A small self-supervised image encoder, trained from scratch.
Model: 4.64M parameters, 48-pixel images, arch vit, norm layernorm, moe soft, patch size [8, 8], layers 12, width 128.
Training: cautious_adamw at rate 0.0016, 10200 steps, batches of 256.
Rows from expert 5 of block 4, named by matrix and row number. Rows with one number belong to one neuron. Each number is 500 + 50 x the weight over its row's rms, rounded and kept within 0 to 999. All counts start at 0. Numbers have three digits each. After the name is the row's rms in percent of the matrix's.
# up: expert up (model.blocks.4.mlp.up, 8x128x128), inputs 0-127
# down: expert down (model.blocks.4.mlp.down, 8x128x128, transposed), outputs 0-127
up.68 080:419534526481357318509399660515510542561485579504555591488562490516437463520555508500526479548542604596546469463525484350526374462509472454499505506464472486540504491509495453479520497467404529532480504540458512474480570458506454435498504486538472511530463435453546530492490485533498534506476470519427493507560503481660506487490559486523534464481475466501499457537454524480509534454465
up.69 076:426547527492348316493407669534517543553485571506552588489568491506440470518553520485536471551546610587556469463516490351533390468510478460497509504464484494530513505509501449488526493477410532542477524533475497475474561459497446432500529503539459502529471429457537522482488488516513529509468463517422492516580506488655501477475566499521525460487481464492503476534456530448509532469466
up.70 111:531533551523359361443498554576481573556464548517538531498563524512478543551533566437487441556515547547539504516555461423498443476470448429502436531455514467556495466520452423470489477503444563587535523537540543489473504432484433461447524557556440440573446416513541566546441450533489505500412451491515528584605521522554541453463503454493517432410539418447510497547472519430558565504406
up.71 077:426542534478348316504416658533517538573479576503546585497566492514447477516564524488520475557545600596564472472504491348527366482514488461497497502449461483532512496512502455479522500488407540538472516534474504467483571457502456438504523497535462502529459426460544523494478484527504537511483468512446504508572502478649501482461559485518540461483471457495507463544456523472511535467473
up.72 109:533550579520396416476503543541471583557484561515543518498567552543460541580514586415491451534484506535495508545538480420527488495452443433507464526451517462562506457556418412487476479483457573580549541566553539482470477419492425446453516548569448472564444480533537567525433412540507524471420438494498518582585508526554568423485473440452528432429534423417526488546469527423556569519433
up.73 117:524520601509436449468511505524478628534477562515554497508543553536467557587507564437484411531488502518497503527562486466501477490458481443496477545457514468580490469559430382490485483499474588580544512561535549477437489396500400469434505544557455452579446489522533561512448421527476510462429414486522519592557512527530572416485478469480523413409540408413519497571480528447536599509435
up.74 118:530497579511441452460507506519487632526474541524538473495547560527468563568516543423479403541499515508514504519577485490498484479458482451490473554468519482584489482535433376487495473510488582594537500548532555489429489393492395483423490558544448442578445475520516570519451435530474507473433405478531509604558525556506562419481492479482507398413553405422509515569485514448544606505447
up.75 119:537502588509429450461503509515490628526481547526543481498549556529467564566514544419474405534490514508512506522573481479503474485461482451493471553467522478587484478537434372482491480505481584581542503550523550483431494398495400479432490559551448444581450481520518563524449430531474506475430409475532515597554529545514572414479491479482514405412552405421509514576479517445549607498445
up.76 080:404532528473366326502411660523501537577493574507555582497573486521423469518558514497513483549539601582539465461509479350527373475509484453508509497454459486532491502506503459473516507464405532524465497538469520461483575464508458438506519491543482514536467438456553530478482485542497534512486464515433482515563509475661505481480562485526538466483467458490501461540447514496504535442467
up.77 118:534497580508441455460500507515488632527476546526540481497543565528472566566512542421477397543494520510513501529574485491504483483457481460492466556468520480585489485538431377494492481509482580590538499551530556488430484397493399480428490559546445441581448479524521566523450427535475509475435414473533513603554526554511562414481485476477510398418556406422509516572483518442545602511446
up.78 104:540544553533342359444483571575488580539477561508539550482570512503491538550529561445490451547520537552546516504552460411500445471477448431510434529468515465553503467525446427470488482500443560577534527532540531510483505442478434466446533552544440443569450409510536570544436447513486496499404456482509523575603521521551532446464514452500509441411538425443501494550465511425557565495402
up.79 102:527543547516349348440486581581490569553473555512533549494560518502487526552547565434491449560522558548545515504537471403509429476483454420500434528461499467567501467519456433469503471512437567582532518531538548485489516434491433465464531553547434452575451411512541557540431451522481504509418449496512524573604516515566527455448512462493512433422534429452505505541469513430545564501410
up.80 106:532572577529392399481503554543470585550480561512543536493569535541454536574504589424489450538485503538499522539542467403520482496452437430509463521454525467556493453555430421478487470475450566579543548560548533474476484423490428440459530548563458484566442472525547562522444422547506518486409445504494521569597503517563558432491473440458512439426534422422522493551465521419554566508412
up.81 115:528544593511395416476514539548456587554469584513550521506548533540478533578519587422494440528485510549504495533540488424528465491450449430502462523437498453559512452563426414496471493488449573570526517566551534451468480422508435441451529539576456456567454479529546558512433414535486530464432439485502533578581495511559567424487480448469533438403526424418532492554470535425544569519424
up.82 101:531546544526348355436487571585487576553474547515535558498569513507480540544536563438488448557519551548549514511547467394506445477476454415499444525468508472559499472515457431467505473504438564590542526526536535484490509432485432461457534558549439454566445417507539558532443457522488502507417450503497522573618514523557526459459515462497510426415533429452502511539462510428562561491409
up.83 099:524562547532341343445482586590493569543469558516533553476573506494485519542540563442494453549519542560544521500531469390505437471489455424502426526474513471557512482516460438464498474505435561575531519521527542503495509439481432462471526548542438448571447415502536555542433453518488506506411460498521525571612517508571524461454514458502512437417528423461497498545476515429559564484404
up.84 078:433545529501359319504406655547521541556478582507560595476562478510442463520554517490530474553543596605558471471519481347532381469511484467498499515454475487536513504507506449468521493477411538535483516539465505490476582456502452433501504497534454502530461424452520527496481482517508523511470467516430498514568504480652500475485559483526516463484476447496496472547462528464506532456465
up.85 078:415539533484354318503404663526513549562482568504561581483561486519431463524551521495518480556544600591551468468519481347525382458518469456512506503464470490532499494512496449471526491471411532532476509535467507492482587468507450423502504491529467507531465434453538532486485491531501534517477464517428483511564508483653497483485565489521529465484484463499501470539457519484511534457457
up.86 102:526538550518346343439484581578491578558477554515531561495566521503479540546538557433495445552518560548548509511543471404504436473488453426500435526466513470555500471514460432471498480503438563579531520527539544498482505438480431460451535558549432454566448429507536548540438459525479502506417455496512520573607523523569527458449520455498509426420537426454500507539470519421559565491406
up.87 116:524543594507422437469515522531464600548481568510556501512553551548453546583512574427491429531480499531491501539545484443514480482452466434501472532445509467575494461559425407492475487492457581571531519566541541464453477408495415454442519544571454465577444495532538561519442416540478526460428425486518519584579512527545571417489478449467526419411536414409524497556476535432546584513433
up.88 103:522532556513360358442495574584483566556466560513532533491556514506482534554549571424488449557516562551543512509538475422519434473478458412503428523456498467562507464523449424474493481524440571584538506532545549493488506424494439464464522554549439438578452416513531560539423447525486511497419448487516521575605514511560532458449511460495524430420527428452515499547469508425557568495418
up.89 082:418537534483370319509417658532509534560483576512570589495560489521429459520566522486507480555539605585532470474513479344525369476509481458508512514442457489531508497510511462470522491475406535528473502531470513462476595464517453434504517494537470511530465444456542523483477484523505539509476476516439495518558507466662502485476560490516539463482480467497503451541449526490497536457470
up.90 104:537550554521354352448495578578484581543474552513539549484575515507478536550525563440496445548519544549540516507544464404489434479485451420499443525461511465557500474515449421466500481499435566584534527528537541499484513435473427472460537552542444456570446412511538564544445449534486505510412452492507528572608514512555535453468502465504509434415538427443498503546468514424558563504400
up.91 076:434543534490343319500418652536518545566478578508553588489567485517438466520557525495522480548548598584553469462507484340538374479514482466505503495460464489539500493510497451473519493474406540540473518537469507473486577459508459429504521496534469506524468424464548515491486485526489530509477470523433492509570496481647508479468574485525536457477476463498506471544457525481506535458461
up.92 117:527536589504403420467519529541466602557469574514555504506546544540466541578518578429488439533483511533504497535546486431519467490452454440503470531434500464566504456557426405491471484486450568580530523562540543455462484415507425450437528539569459461571447481524542563516433421533488530465425432489506522579580506516558567424493479449476529427410532413416533492560477540432542577523415
up.93 115:526545599514413425474512525537465606551472569517556506509551542537465542591514583425497440530485501538498495532539492436515472496459460438502476528435500463574504457563421410494478489493454575574530519564545547457459482416497416448444521537572455466571448489531545561511433413540479530458426429485509524578569509511551575417495471451472530426414526424405526495560473541431545574514431
up.94 084:409534531484371325520395670530508540561479571512572595492564481517428463514554516492499476551540600592523464469514480343526385458512481462516502510450463490529499502517505450470514481467426533529467500532471512484478592465515452439503500494535474513530464436453532526476480486526498533516472466518428490513562502465669497485493563495512533465487488459491498463539458517501504528458467
up.95 100:539553548533344346449486579587497575541476557500533559488572506499484527544533562441486452552520546544550521511548457400498438473486458427505438527465520464548500472521460432465499471492436565578539537526532530510486509440483437461458530551545440452569446405504532556548438459516493495512411454501511522576613519511560522455456515456503509436417532425456503506540479516430561565487402
up.96 073:475557529509328301477447649562522556546475569496534574492555489497460481525547537467528479561547588591582480472512489355530404486524464466492486511462490489538512507499493439486530484475406543548499553537471496503489550444479442425490532505529445493539465415473520530499474477493518511511468449534444488526587504488624499466455553466526523448474472442480501477542483510440521553467453
up.97 117:534494582504439446455512502521484637525467542518538475506535558521468560577513551421476410535498525504509500518572489487494472484462484450486471547466517483587483481538426381489483474508485587592532496544530556484433497394492399482431498556552448435585451479523520564514449423528468511469444406476534516603555523547509567423479489486487514402408551405418509507572480513452544607511453
up.98 108:531553566520357376454496559553480577562486565501540555504564528533493543560529575426480445542494521546525507527539464411523473470457411457513433513461520448552510462542440425493474500476433558563535541542555527507472483438496436464457540561546438459562450448527545550517435433522522518493405456497503512579591519526570543448469502426487521438426539424442523493538471536412562565510394
up.99 078:429544518490361310498400669537510548554483570517559586481565490510428469520549521492516470567539594592548460482527479348507395458518480456509507512462471489533503504507499457464536481468418536541483528532465509497474576461477452437500511503518465510532461421459528535477483487522503523515465462516418492514572495488655499481494552480521515465486491448493492486545457522470516537452455
up.100 100:465577487511384344506471658568457480571533525488517701507512459484520473490469501513561542485541552569567523475444509346518437496533459505545483436487486479466492522491513529494520515434422488473425522480457470464553551530514524481545588495522520540496517474486527459552514510520532492548502532582396492470510477451594481520552590487535460525512454513516473540465458484471471468422405
up.101 118:529515594509436447468509504525472623540471565523556496506544556543468553583514566424491411540486508519497498530567489466515483492455472441494473550449509468574500464555426389489477486500472577583538512558538544474445488401497407469431498547563455446576447482523534563502450415527487519465429418484517520594560517531526576414483476464474527415414545408414526501560486535438538592518439
up.102 116:527523603500433445472525510530469617543474573518552495510539553538468543593507572426497427528484499530494493530547497451513478489449468441499476534448506458581497464563421399497475495495460579577527513561550547459449483402497413453437525541575459455578456489530544560517452410538477526457435420488507527588564510520537576415496472464475534417411536417403527491558476530442535589525443
up.103 108:535525560522369373447507548578478580546462557517537527497558530515482547562540575428494442547515542536537502512551465443500443482466461423501434530461512461571493461531441424475488479512447573589541516536542539492471501425483434464448521559557431430581442433510531560534431441525480513486413445478510516585603519531545546443463502462485518426403538424443507502552474511439553574500416
up.104 102:531541555519349360449489575577489579544476556521527548483573511503490527548539565436491450551515551558543517503543464413504439479486455414499426527467514463558503469523455430467491474508441561583539521528539545506482510438480430470462528551543444446571448412509526564541430444523486504512407456491513522571612513506554532451447516457510518433412534425455507499546477517423563570499407
up.105 102:538545554529340354447488570578488580541478547516533559477570509503489529545531564445493446545519542544545510509548459406500440473483456423506440533466517462552501468519453424464494482500439563579536527532534536504481509440482429468452534555542440448569449415505531564542434451517485506505403454490516525573610516520556528450466513455507514434410537424454498497545474516424555566496400
up.106 116:525528586504429436472515517524467600550484559512539512516545572543474530582513573405493430541477505533497489537553491451523492494431453453505465534449507455571509460563403404501473495494458578582528526564559538490461471409506422462446517547568445461566452472540538555514433403535503528470441428491510525592575514536537580406488460454450539417433544421397524491540467533431535576531460
up.107 117:537537593515391404468515539552460585559466580512548520513551529539479533586526592424496445534494520542510502535537487423524469485456445433505466522436494450560511452564428423488469491486443566574525523560551533452471482427505434446448530544574452454568455472526549552507435415533495534460427442484504530569581497514562566430480480442475532432406528425424541485552473540432542567518416
up.108 116:531548590514386409468522539557461591559464579513553524520551531537486538583518588428501447537490514537510496534538484424518469494454450434504471523433501451557506448560426423491470493492445571575529528557553534453475489424497433447447538541576462449572457472526548554504434415533491530468426439488502534572581498511557570431487480449469527437405526427423541488547465536424540573519417
up.109 104:529539552526344353441496571583490579547471556509532552485573510503489529558538562437489446546517543547541511514537462406508435472482460419505429525466516459562504472518454424464484480508447560576540508528540543505482510434488427461456524559547440445570449424513531561542433445519488506509407456488517526573593523513553534448458515456510514436407534422451509501548472521429555568491409
up.110 118:527504588512431445464509510521483634524471558522544482498537552523472559577512558430482402531499514520510501522564484475495466488470487445495471550459513478586492477547424373488489480516481584580537497557530553480438496397492393476426500547546449438586448483521522563520454426527465513470434412475519521594552519534518568415485493486483522412404544405415511507573479517447540605505444
up.111 073:445544531493334300495426654557517548556469574504551577489558483510448468523544523489537472561546597595565469474513490355535383491522478462490490507469476488536513501507500447475520488478411536545491527538475502489485567449483458431507518499529452491537466420473532531490483476509504529516468458535445500524587499479640498479459570478524516455480479461488503478541477524450515539468464
up.112 116:526543602506410428477515524539464604548475569517557507508554545543467543586514586425493440531486511534496496535546489435514472497458461434499477530435502463571499457565420408496478487493456579571531521564546543455460482418501419446442523544574458462565444491525537555507434419536486525461432432486510527582577507515558567425486477453467536424410532420415533493555472535426543575515420
up.113 100:540583579538371389484487578551475577557487567515547564480579520527464534560502591432487458535496504551519535538535453371524486506464438434509467516447527472553494461550442422468487470461449558576548555550529530471488496437483437447464535541554452488552447474514542561528441436535516508503398453515482520560607507503573546440485483447467503451428537430433519499545460520414550554498405
up.114 092:510540540511347331438486590594490570564464560507528569486555517502470518549544558436502455548522561563560512491541492390516423478485460428499437516460507463554501468513459432472487480514425563582523516534520544488488517427489432457467528536547434450571456416502534543530440452526478518503428447497506502567601512511573526456451523464520507427429519434459508493542467521425553562486424
up.115 076:434534531484357321509414659530512541559479577502554586491571490518435454522555518495529475549551596586546465456506491342526370480508486468503510502450474489523507492512498444478529492469404538543476518534458509472480581461504457424504522489535468510527472429464538519482480483527497536510471470512442493506570491479661499480476563485524530456491478449497509461546465529486507532465469
up.116 093:517586537541337315458464630598503565531475555503536596484583486476484510526519551461497471547531545571549530495530451347491439473511464440503458531479523492532498484506479448446508465484432546566530533515504532522499557459472438471481528537529453469546457411492525546534459475505490473526412462521495516549611523495588514465474531472512496451432523439476492517531484507440547546463392
up.117 114:521538584509410421469509531530467591557480559513544509497556571546450538575519579410495440541479511535503506545545488437531492496442448438503458534446516462564507457562412414493471486488453569577538532566558541486458473410504421454452516555569447466565451484538539563510438413540507525472433428485504521591577516537548569424485465443448531423433545426407526488547476540426546569521449
up.118 098:521559547518355341440490576588492575555475545516538555510571525504478541545526564437479449558529555544547513511544468396505445477474455414491455523472522479555480481515461434479503465494440565592535531528532543477489511427469420447451526553544445457564449426502542548535447458526483499500426446505498524568625505527559522457473515467497510432420531427455499516545466509424563565485409
up.119 113:538516562521361383446497544562477592557473564508531534485562532521485548563541569433486438532506549538537506517546466444504458473465445440508428527452515463556513470532438412473476489507449562574539518542555532506465497438493435457436525558553438445570445421523532568544431437524497513489414458469515511579594528533550544441464498446499527433411539417439507496559471527429561573506404
down.68 110:527551469519416391463487574534476525502449508477536607500477480530516592508582704475502505517512500467454533489550452455562391536460410486496472499494486499483502494512501562516506474520496571515590520541493459531536537417485515440442527583486502472525475459479486529554474488514503546557434556585488570642507501461589432496411597445397524541424513445493526465466504494472488480490413
down.69 107:525562475510416388451488571525490519503435498455537597504465479533523589511588703463493515510506489459452524496555453458564398522455409487490478490502487489501493498514500564513507477510491568519578526533499473533537537418484520451436528596490500475520484465486485520555478486511503550560432554582488572646510498464571449482405599434395506547414514447499532461458499494461490475492425
down.70 106:534523529518459454453513530575448532482424528465533526492459546551497597534597684439471461522448502496489495530512446501508453487428463450530474508502519464521513467537455501525456485541485589528582508542570529513492485385517470518437501589538469443539470438515536560571452440491456520496404461499529568629535538498544516460390553392405532507380551441479514447498475547453552512493435
down.71 108:521559475513410395460485574528479527507455499469536603506464474538516583513587703465497517521500501461455539503561450455561394531464398494485456492505491492502491498515499560510510469522489582513580520537501467529539528415483514464447517588492509477529486464479494528558477477506502561560430550574490572639505505458591436485408599439395513534426519446495529465455504500478491489504422
down.72 092:534532518522458461463515526593456536461408537440524513493455555538474601524590697440470460497445499478478486515521438523501452502454460447530503501501537461518509473546462527530482479540465578522603494530573540498500512383508489519435471591537465450534469445505529560557454463473460516488405467506532567629514548508537526484385559420409526515384556448507505456482474532449535514474420
down.73 060:570523519524458492491525492607462505482407554490492514518439536540518596507572678439480478515455494508469495534513403503524468525428458481503481490487538449492503478548478529530463452528463586519617502516555540458491511393528505553459459583541485484546484441497532588558448474467406512484376455478508593581513546508536510520429570415420531512387565460516498435470465525421523520491419
down.74 056:573527484535489492511538487592451497479394538509490517537413560546536594489551677434514482504464503492493481529501396533504452524409453485492498506520514441481511477527472537542465456506474538537616509509569530465509503415486535549449456574529476478513498447507542582550469484466403508494378457471480610617512523555532514535431571412409505522395571472508504454469447534434534491511448
down.75 057:569545502524465486512511488589466513478418533506496517533415568554517588496558671431488477494456515490498488536490376527517453517425448478511489506500519456486501474553490529536477462513466553521629514519581546469509507406501528542443454574522484477522502452492535587559464483479414523489380464480510616619506538533530522515423579426405510508390578478511488464476450528440521500510422
down.76 112:526552473516415380466476584535485528501443496480542600500479470535516584511586701471490518518521494468456538497554448450562391536455409494487474496499490499488500498505505570509510471521495560505580528546499460517537541417478519444446532585481511473518472457483483527556476490508495551565441559572482566638511500461595435496408598450404513544424504442492528459463495498473485481494419
down.77 057:583538482527467474518533475590444500479411541519489515561411574539539583505547670431513481506460506490496467542493375531512463516419453493487496518506524446504513475527477540558467472517479529523625500515581543469504502420510523553442472586522479481518502460494535589557463488484412507499392470470493621617500536549526511523428559435412495497396575469504487458457446538429524508510441
down.78 110:537534531519446452465502522579461544476431520458519535489458538543492604534596689447467458527443496496481502528526449500506445500434446444530469508504513458520508468552443501525455488539473598528585500541563531519494489389502462518444496593531465450539471438510533550573452433498454522499406471508529573630527540498541509465392560405423524507390551440482516444502469545457552522496423
down.79 115:527526535519443445456507534565447540484431521465524538489460530546495593539607688445462465512444505498479500532523446491514443496443453450533467513493513458524503462553453495504457478537477591525581497547555524522491495385512458519434486594536461456546467445507527559564439436498454534503406467499524575637519531491547513463394566406409520504388553439467511454499477539461549520498433
down.80 098:524536534527449467460501534593462522474408534442518522474460537538482595514583695448473470505439495485483499509520447505509444494460460441522504511488550455504514464555466517523476475543472585525594507533552525486498511372504473503432474596537471465526467443504537561559453461485465511493400469512542570623538538497550514488396560395415524528384564447498511453492481543445540515475405
down.81 083:541528506518441467475509507600438521492423542470527520519442526543509595534596682459487457515450514502478503533509418501517433511434443454522490503504525465504511475551484516514458473524460585503612499519579540494496525390519508562465480589543479476536489460488516562567449441473442529493393455496514593614480546515546529472414585421441516511377554435516497440465450546451525511470425
down.82 115:526525533512444452447504537574449536486419528461514534490472543558493605524592688435469464517453499494482496532506447491517452502432454446523478519506510456522505454552453499516466478535487589528580507545562526514504495383513463508431506598531467448534465440508520554574451444493448528507408464510531568636535530493547509469397556396406528512383546444474515454501476534459546507496426
down.83 120:527531536516447439455512535570453548486433520471522537484469536545489596541599678441464458513446502501480492532520459495522433494438444447527471515507509454524502467563441509514460476540480589535578492545545518529480492387509453514443489596532472453556460441509531549560443433505458528506406479509532572643524534494550502470380560400412523512396550443470504452505481536467546521493429
down.84 110:531562485512424393462487574547478521505439502462532593500467477541520587505596705471493503515505498473449526495564451459556392527459413482495477486499496490497489483514492560507503475509490576519587520536512465530533540404489507461440517592493504483526481461472488527557479476512502550561429549579487569638513511460580433489406600440397521537424515444494529464457507490472485480481422
down.85 110:531550478518419402456480576544464526499438504465535600498473480540519590509582709471492507519517503465453524486554449460554399534464411498497477490494493502487495498509499558512505476517492570511579518532510454534538541413478514437436525592488502468523485461477484524550476485510499556555430544580480568643504496463585438493406595439396518543418506435497531467462501488474495475491417
down.86 114:530527528521444444448503543557449540486422529460524545493461538547491603536599683446468459508447502496485487522508448499518445497440458440531477518499512458530512464554448504511469476542479585527582489540558526530497492391516463510437499602539473441547469443511538544575447436493452530504405466505525574638516535499539509459399570412407525509392550444472514450493469537454553517491428
down.87 072:546538519519447482479512506605462512491422534480526519507434541549515599519591682449495467515457503500491504525518414514531445518449436457508500510492529457504509485559480535520466471520451582506622505520563542489509520387522509547463462589546481486536488469489529575556462461469439529493384462489518597606502553511537526498414579411416519508372558463510501439459456535441527518465423
down.88 112:526525531519450441457510528567444541483429518462526532493456527548488596536598680453463460513446502493487501530526443512517437496441453436533461518498516451534500467559450500509460481547478590519583487548561524527488490388510462518433498607544482454548471453510529552565450441500453538501410469490529572641514529494543508458397559402403535498387549437476507455505471534454548520503440
down.89 113:525555479521417390465485575540477525496430500480536593503469474544515578507594702465492512528510503465448528499558446447565394529455396498494468496495484488493498499512499566512509480507499583502581527545501458519528521414487512448447525585487508476521476457482486541542475481500494559565436548574488560635522504456593432493413598440398512542427504437492530459466510492474482481492428
down.90 110:531528530525446448462501532577445536485429527469521537486454550549491591535595679443466454515444500501479501523523448491511431497431454448524469506498522461520510464557454494519472484550474587536586499541553532513484487381501458511443487589544471455535460445513526558568449439503453532507405467502531572630534540487546505461386556400421534501389547441473512447505472544448543520493423
down.91 109:522555483506417398453481580535470525505449498465528602501470480536521587508593703469500514521509504469451532505559446449559393527459411495478471488501494495488492496513496564512502470505488575513582525542510469534537535413484508446438528589490516479524478458486500531558484483511512554564433549576484568645507504462584439484410597443402511540417514441497530468459500491463494487494424
down.92 076:544535507516447477486514503597446504480419549472523518516427543547510598526587679449487473521446523500489510536516411497516441523440449462515503498489521479491511462536486533520463471518454591508616495517562529475504537394517502553459468590541477475525485457471526576556462457458428531501390453500523606601497542516534518489417600402433502512380561451528499456456465546456534504487420
down.93 075:548545529524449469475516505606443521498414562468513512519444544549504587532584679461491466500455505518484492522511418498530446517436440451515494514505527451506501467547475527518449467518453586504606493511561545488501519394519514557468472594549474476525477453484525584558446460458433527498382462504521594602491550514541520501396576406430520523393559460514496453464453542460521511467423
down.94 116:530549475522416395467481580551480526496435500475542595497474477546506592502583704466488499530519500467449524488553445450556405524459413495498468497500488493484505503507501565509507481508494582511584530542503458531534529412481513430441534585482506471520475459478482527547481489508495560554434543583484567639521498460591426489412594438405520546432510443491525458466508488467491480489414
down.95 118:535532536517446443458515530575461533484424520462514530494469540545494598533596690440474467517447493497478500527520454488505439497428456447533469511503518458524505453546448514512463489534484601529582502544553524515493498374508458508438492593537466455539466437517533551564447438496458523503406465507532573637529540491545504468395560403421520504387548440479520458502485540461558520497422
down.96 107:525559494500429395437494569546479536511455505457515594505466491539521586517591705465505501512493486466456527505552443467547397525454415477507478481510489489512479494525489555511498484510479585517571516521509485551536529397490505469443525609510508477527495470478505537556475472513499559553424529561488573655490511469577447494402605436408510536399519438494533474449502500461499483500430
down.97 055:583527484524456494508527491568449490505387557525497505558414562551535596506543650437490486506465518496480478528481399544511449509416444491485489507508506453495497473518491528551464456515457542539616500493586536467512500431509540546448462559537488483524505463495561600557472480464393521496380463470478618604520529539506526511433575423409501512371581482514486440473456528449540493513439
down.98 103:534532516519454439450507531566445534475419529455527553501456551538493593539602683441474463495447495492494483517514440497516456496440450451530487508500522460521511462548456511517461483530467605531576506531562521530503516385499484531440480607547483458560481453505527532583456417506454526507412484519512577637507534514536517471389574419422529509378556466480504444481467540456538505486423
down.99 112:530547476515425401454491576543468523505432511465535599500471484540523591503578704472487501523505503462457523493562448458548395513458415486502482493495505500491493491520501552506513485503497572526573532531519463529538538410485507450434531596490512480515485466476486531557486484505495557554425542572485581645509504460589434488397604438402510548411504438493525472462502494467497473480421
down.100 157:470419503467580600518520440417566444521552435545440393514539534501508435475396322539502511470510487469520499499506580539460600517491571545456498473514499522463489492454520495481489517485564425491446469461489528474461434587530531491549519364499494519467508527533516513444516606537506483432584507437522419425494503506453533544556398552523490484609494553534542550518549498525505506575591
down.101 062:565523519508484480488529469599451491479418546497499513514419544560523608522557677459489481523445511480486513524520397509507465510429450481505494491487530449499497465539484524524456457514466581510605520532561531459491512394530521565467457577530491483519477449492537592557444468477406517491373449474519593598506542530548521509406576423419522520372556448510492456468477545440517490501440
down.102 064:544505505520448485489503484610447516508421550501525517530425549549518577521555673446486474527449514513487491535501397512514446509426435482503490504494520452505515466548484509517466460529446591494626494518586543481495503410520513549465476586535487471550495455496526590563451468478406532483380457486493610595497536520540520493437572404434527501379565450508482452455445522445519520490425
down.103 100:535522528518445465472508522579441534484421521465531524510459547536496603540585683440473456525443495504486493534514442503509439493425465452527479510505525452533503464544445512513443478544475592515587496542576530505488499388516474528440495593534480448532485457515525556573456438484435525498402462494517573632515538503545518481396555399409516505382543442475516451501478537451547544493428
down.104 115:529527528527444452455507528563447548477432519467521530489469538554486597537610680442466455520453495496485502526516449500513448497435449441536463516501518451525497460545448501511459480542479593528583490538555529524486483380512458517441494589534471452551457438521530560568448432504458529496411466504532571625518539499546510465380555405407524509401548444471512446500471547448546518497428
down.105 113:530525540518445452457510530576450538480432518459518532484472546546489597533593681434475459520442496494478502525519445496504443499438449446529472515505513458520504456551440500512463490542477591525586502539551532516493491378506460515437499594538465448536461442511531552574446441498463513501402469504529567633530533496539511472391557392410527511387549438473517450500472545458551517499427
down.106 075:540504511527462460466513515565446537469409530473525502523439561547505571532587680435474472501442488472505471511509422526499469495431461462518489499482523435525526463532462493545462484527449601526591496524583537500492502398521524533441495606536484464540480441513529582571446443502431548483403468474516598618509554530513528480406549434424543489377559450477500436481462543433529530503442
down.107 085:531534510518441466469513510588442519486424543460529526526444537545502606540606677457484475516452516511490496524510424498523435507438452455522496503503523472510505465540485525516455480518455594521598500522573540505501531390523506568459481600546487472539493467502512563559457429468428529491392460493515588617485543508550530482412584412428516502378566443516499449481451543466527525475431
down.108 085:537537507518440473470503521597447511485422549460524524529443531545499595532583687450484468525461508508484498521512411498513444514431445456533501509501526466511501463543484525517459485516457589511594497521577538501497526389523503557456480598544486470531494455500518562561457448463422525501396458500510596611501548518550513479417577407428530516372549451518493442470449544459529519475415
down.109 113:530526529523451445455508525573448533481430521463521534492465536552489595528604677446465454511442497500490495525519447496511446503432452426532467508494517460517513471552444492509460483543476594522584491542552526526483484379512464515438487603536470451542461435518539549576458435492451524492407466503525581632516545495536509471395551409415530494385554444471515449502468539457550527495434
down.110 056:570517508522469494505535479600459510493415546504487517547409563551528602511555660457495488509449509506485503532509402519527458523421449473500482508509519468499515477544487518532463469525462561508630513522565539456498510403512514572458451579541489469537496446493526595563451473473415503494369464474497613595492538526533522511443572407430521499362573459520484448468468532433516514498448
down.111 106:529556481512424394445484577538465536501448501468528592507477493531527585515590703467501503516489504456454532506560446460552395528454412478490474481508490493507479490517488546505503485517494580511581515530516480546535529407491514461447526599498507480523485456487498533560481473512504566563428542571485568643502505466584441484410612444401508543413518431488534470454511497468494475498431
down.112 075:549539515518446478485510502598456516486413540476508520508443536547499602511579690462486471519455506508475503529515414489513449522443448454514501500498534458497504477550481534512457466526442586500608509522555545491497531387516498560453473595538478477529494464489516580551448466464432535484386452497526590613492551511546516499411573399427515525377554460531490459456457546448517507479420
down.113 109:529545544517453454456491534599467520469415527437519537473468524533481601509588698456460458506450490489478493510528446495523446498448455434531511513492535471499507462562460521507475473538484576520591501542547508493502508384490459506437472591532454470515465445509517552546436447481469505507400477530550570621529542493560519475389577414411523528390552440505511460491479549450534507486401
down.114 100:530552501505434410437493568551457523491440499462513558487461510541516580516596701464480475493467489485473521514534436470535411509469432458534458495512502468508493480537465530505488507522482579526582500530546503564532515400500471487429505614537501470537500469480512547557468459518466567540411486535494588648484515469559479489409615407414508537383537437497523466460493514467531484485437
down.115 111:518555477515414390455480576531477524497445496471530607504478479531524582507587696469498506523511499464457528500566452460563387527458403492493475491499487497487491500513491561514505477514504574518584527538503469532536541415483515442442519587486506474524481458479494531547483480513504555564432553575494571641507507459585432489410604442400513545424511440498537473456504495469490479499420
down.116 127:526545540513440436451505548570463540494424523466527549481465526548493609526602686444464453522458493497473501526536455482529435485450441449528466519505509460530498452561448517509470488531478589527586494549542502527493502382503447494443492601532468453535458448511515548561451449503462530515402482520529573636536533489552496470399573415419524522398535440474518450497481530467544506481411
down.117 084:524530510532461462465523529567440532462407541459523512501441562550486595535594681436466454500442486466501472509514442531503463512439465457506512506482524461524515475537463518533475483545469592518604496530572538512497519382519508529427465601542475461531477441508526565569461453494453524485411474496530578628500550517534526483394555431401536502384572454491521446487472555441531520482444
down.118 115:528530531506442447453501548567449537486406527462516542487467544547493605528589688433467467513466495498478498531517448488516445487431463455524475520497521461516503454544453517506477481536479585522587508549560523512504499390511459492430509600538470451531467443514526550568453445478442533512399469501529573643537520494546504478407555405407516514377541442468520457490479530454551511500420
down.119 095:535533522529454466467508513572451536481419521455518531506447547548485598544604685440465463511443496499499491519508429508498449515436445449531472501495528456527519462545445495530466487540463596527582498538570534523505501385503485534433483609539480447540476445511539541561462428484446524495405475505521574635504537507534520486393574417416519501390551445483494450490466543452541527493445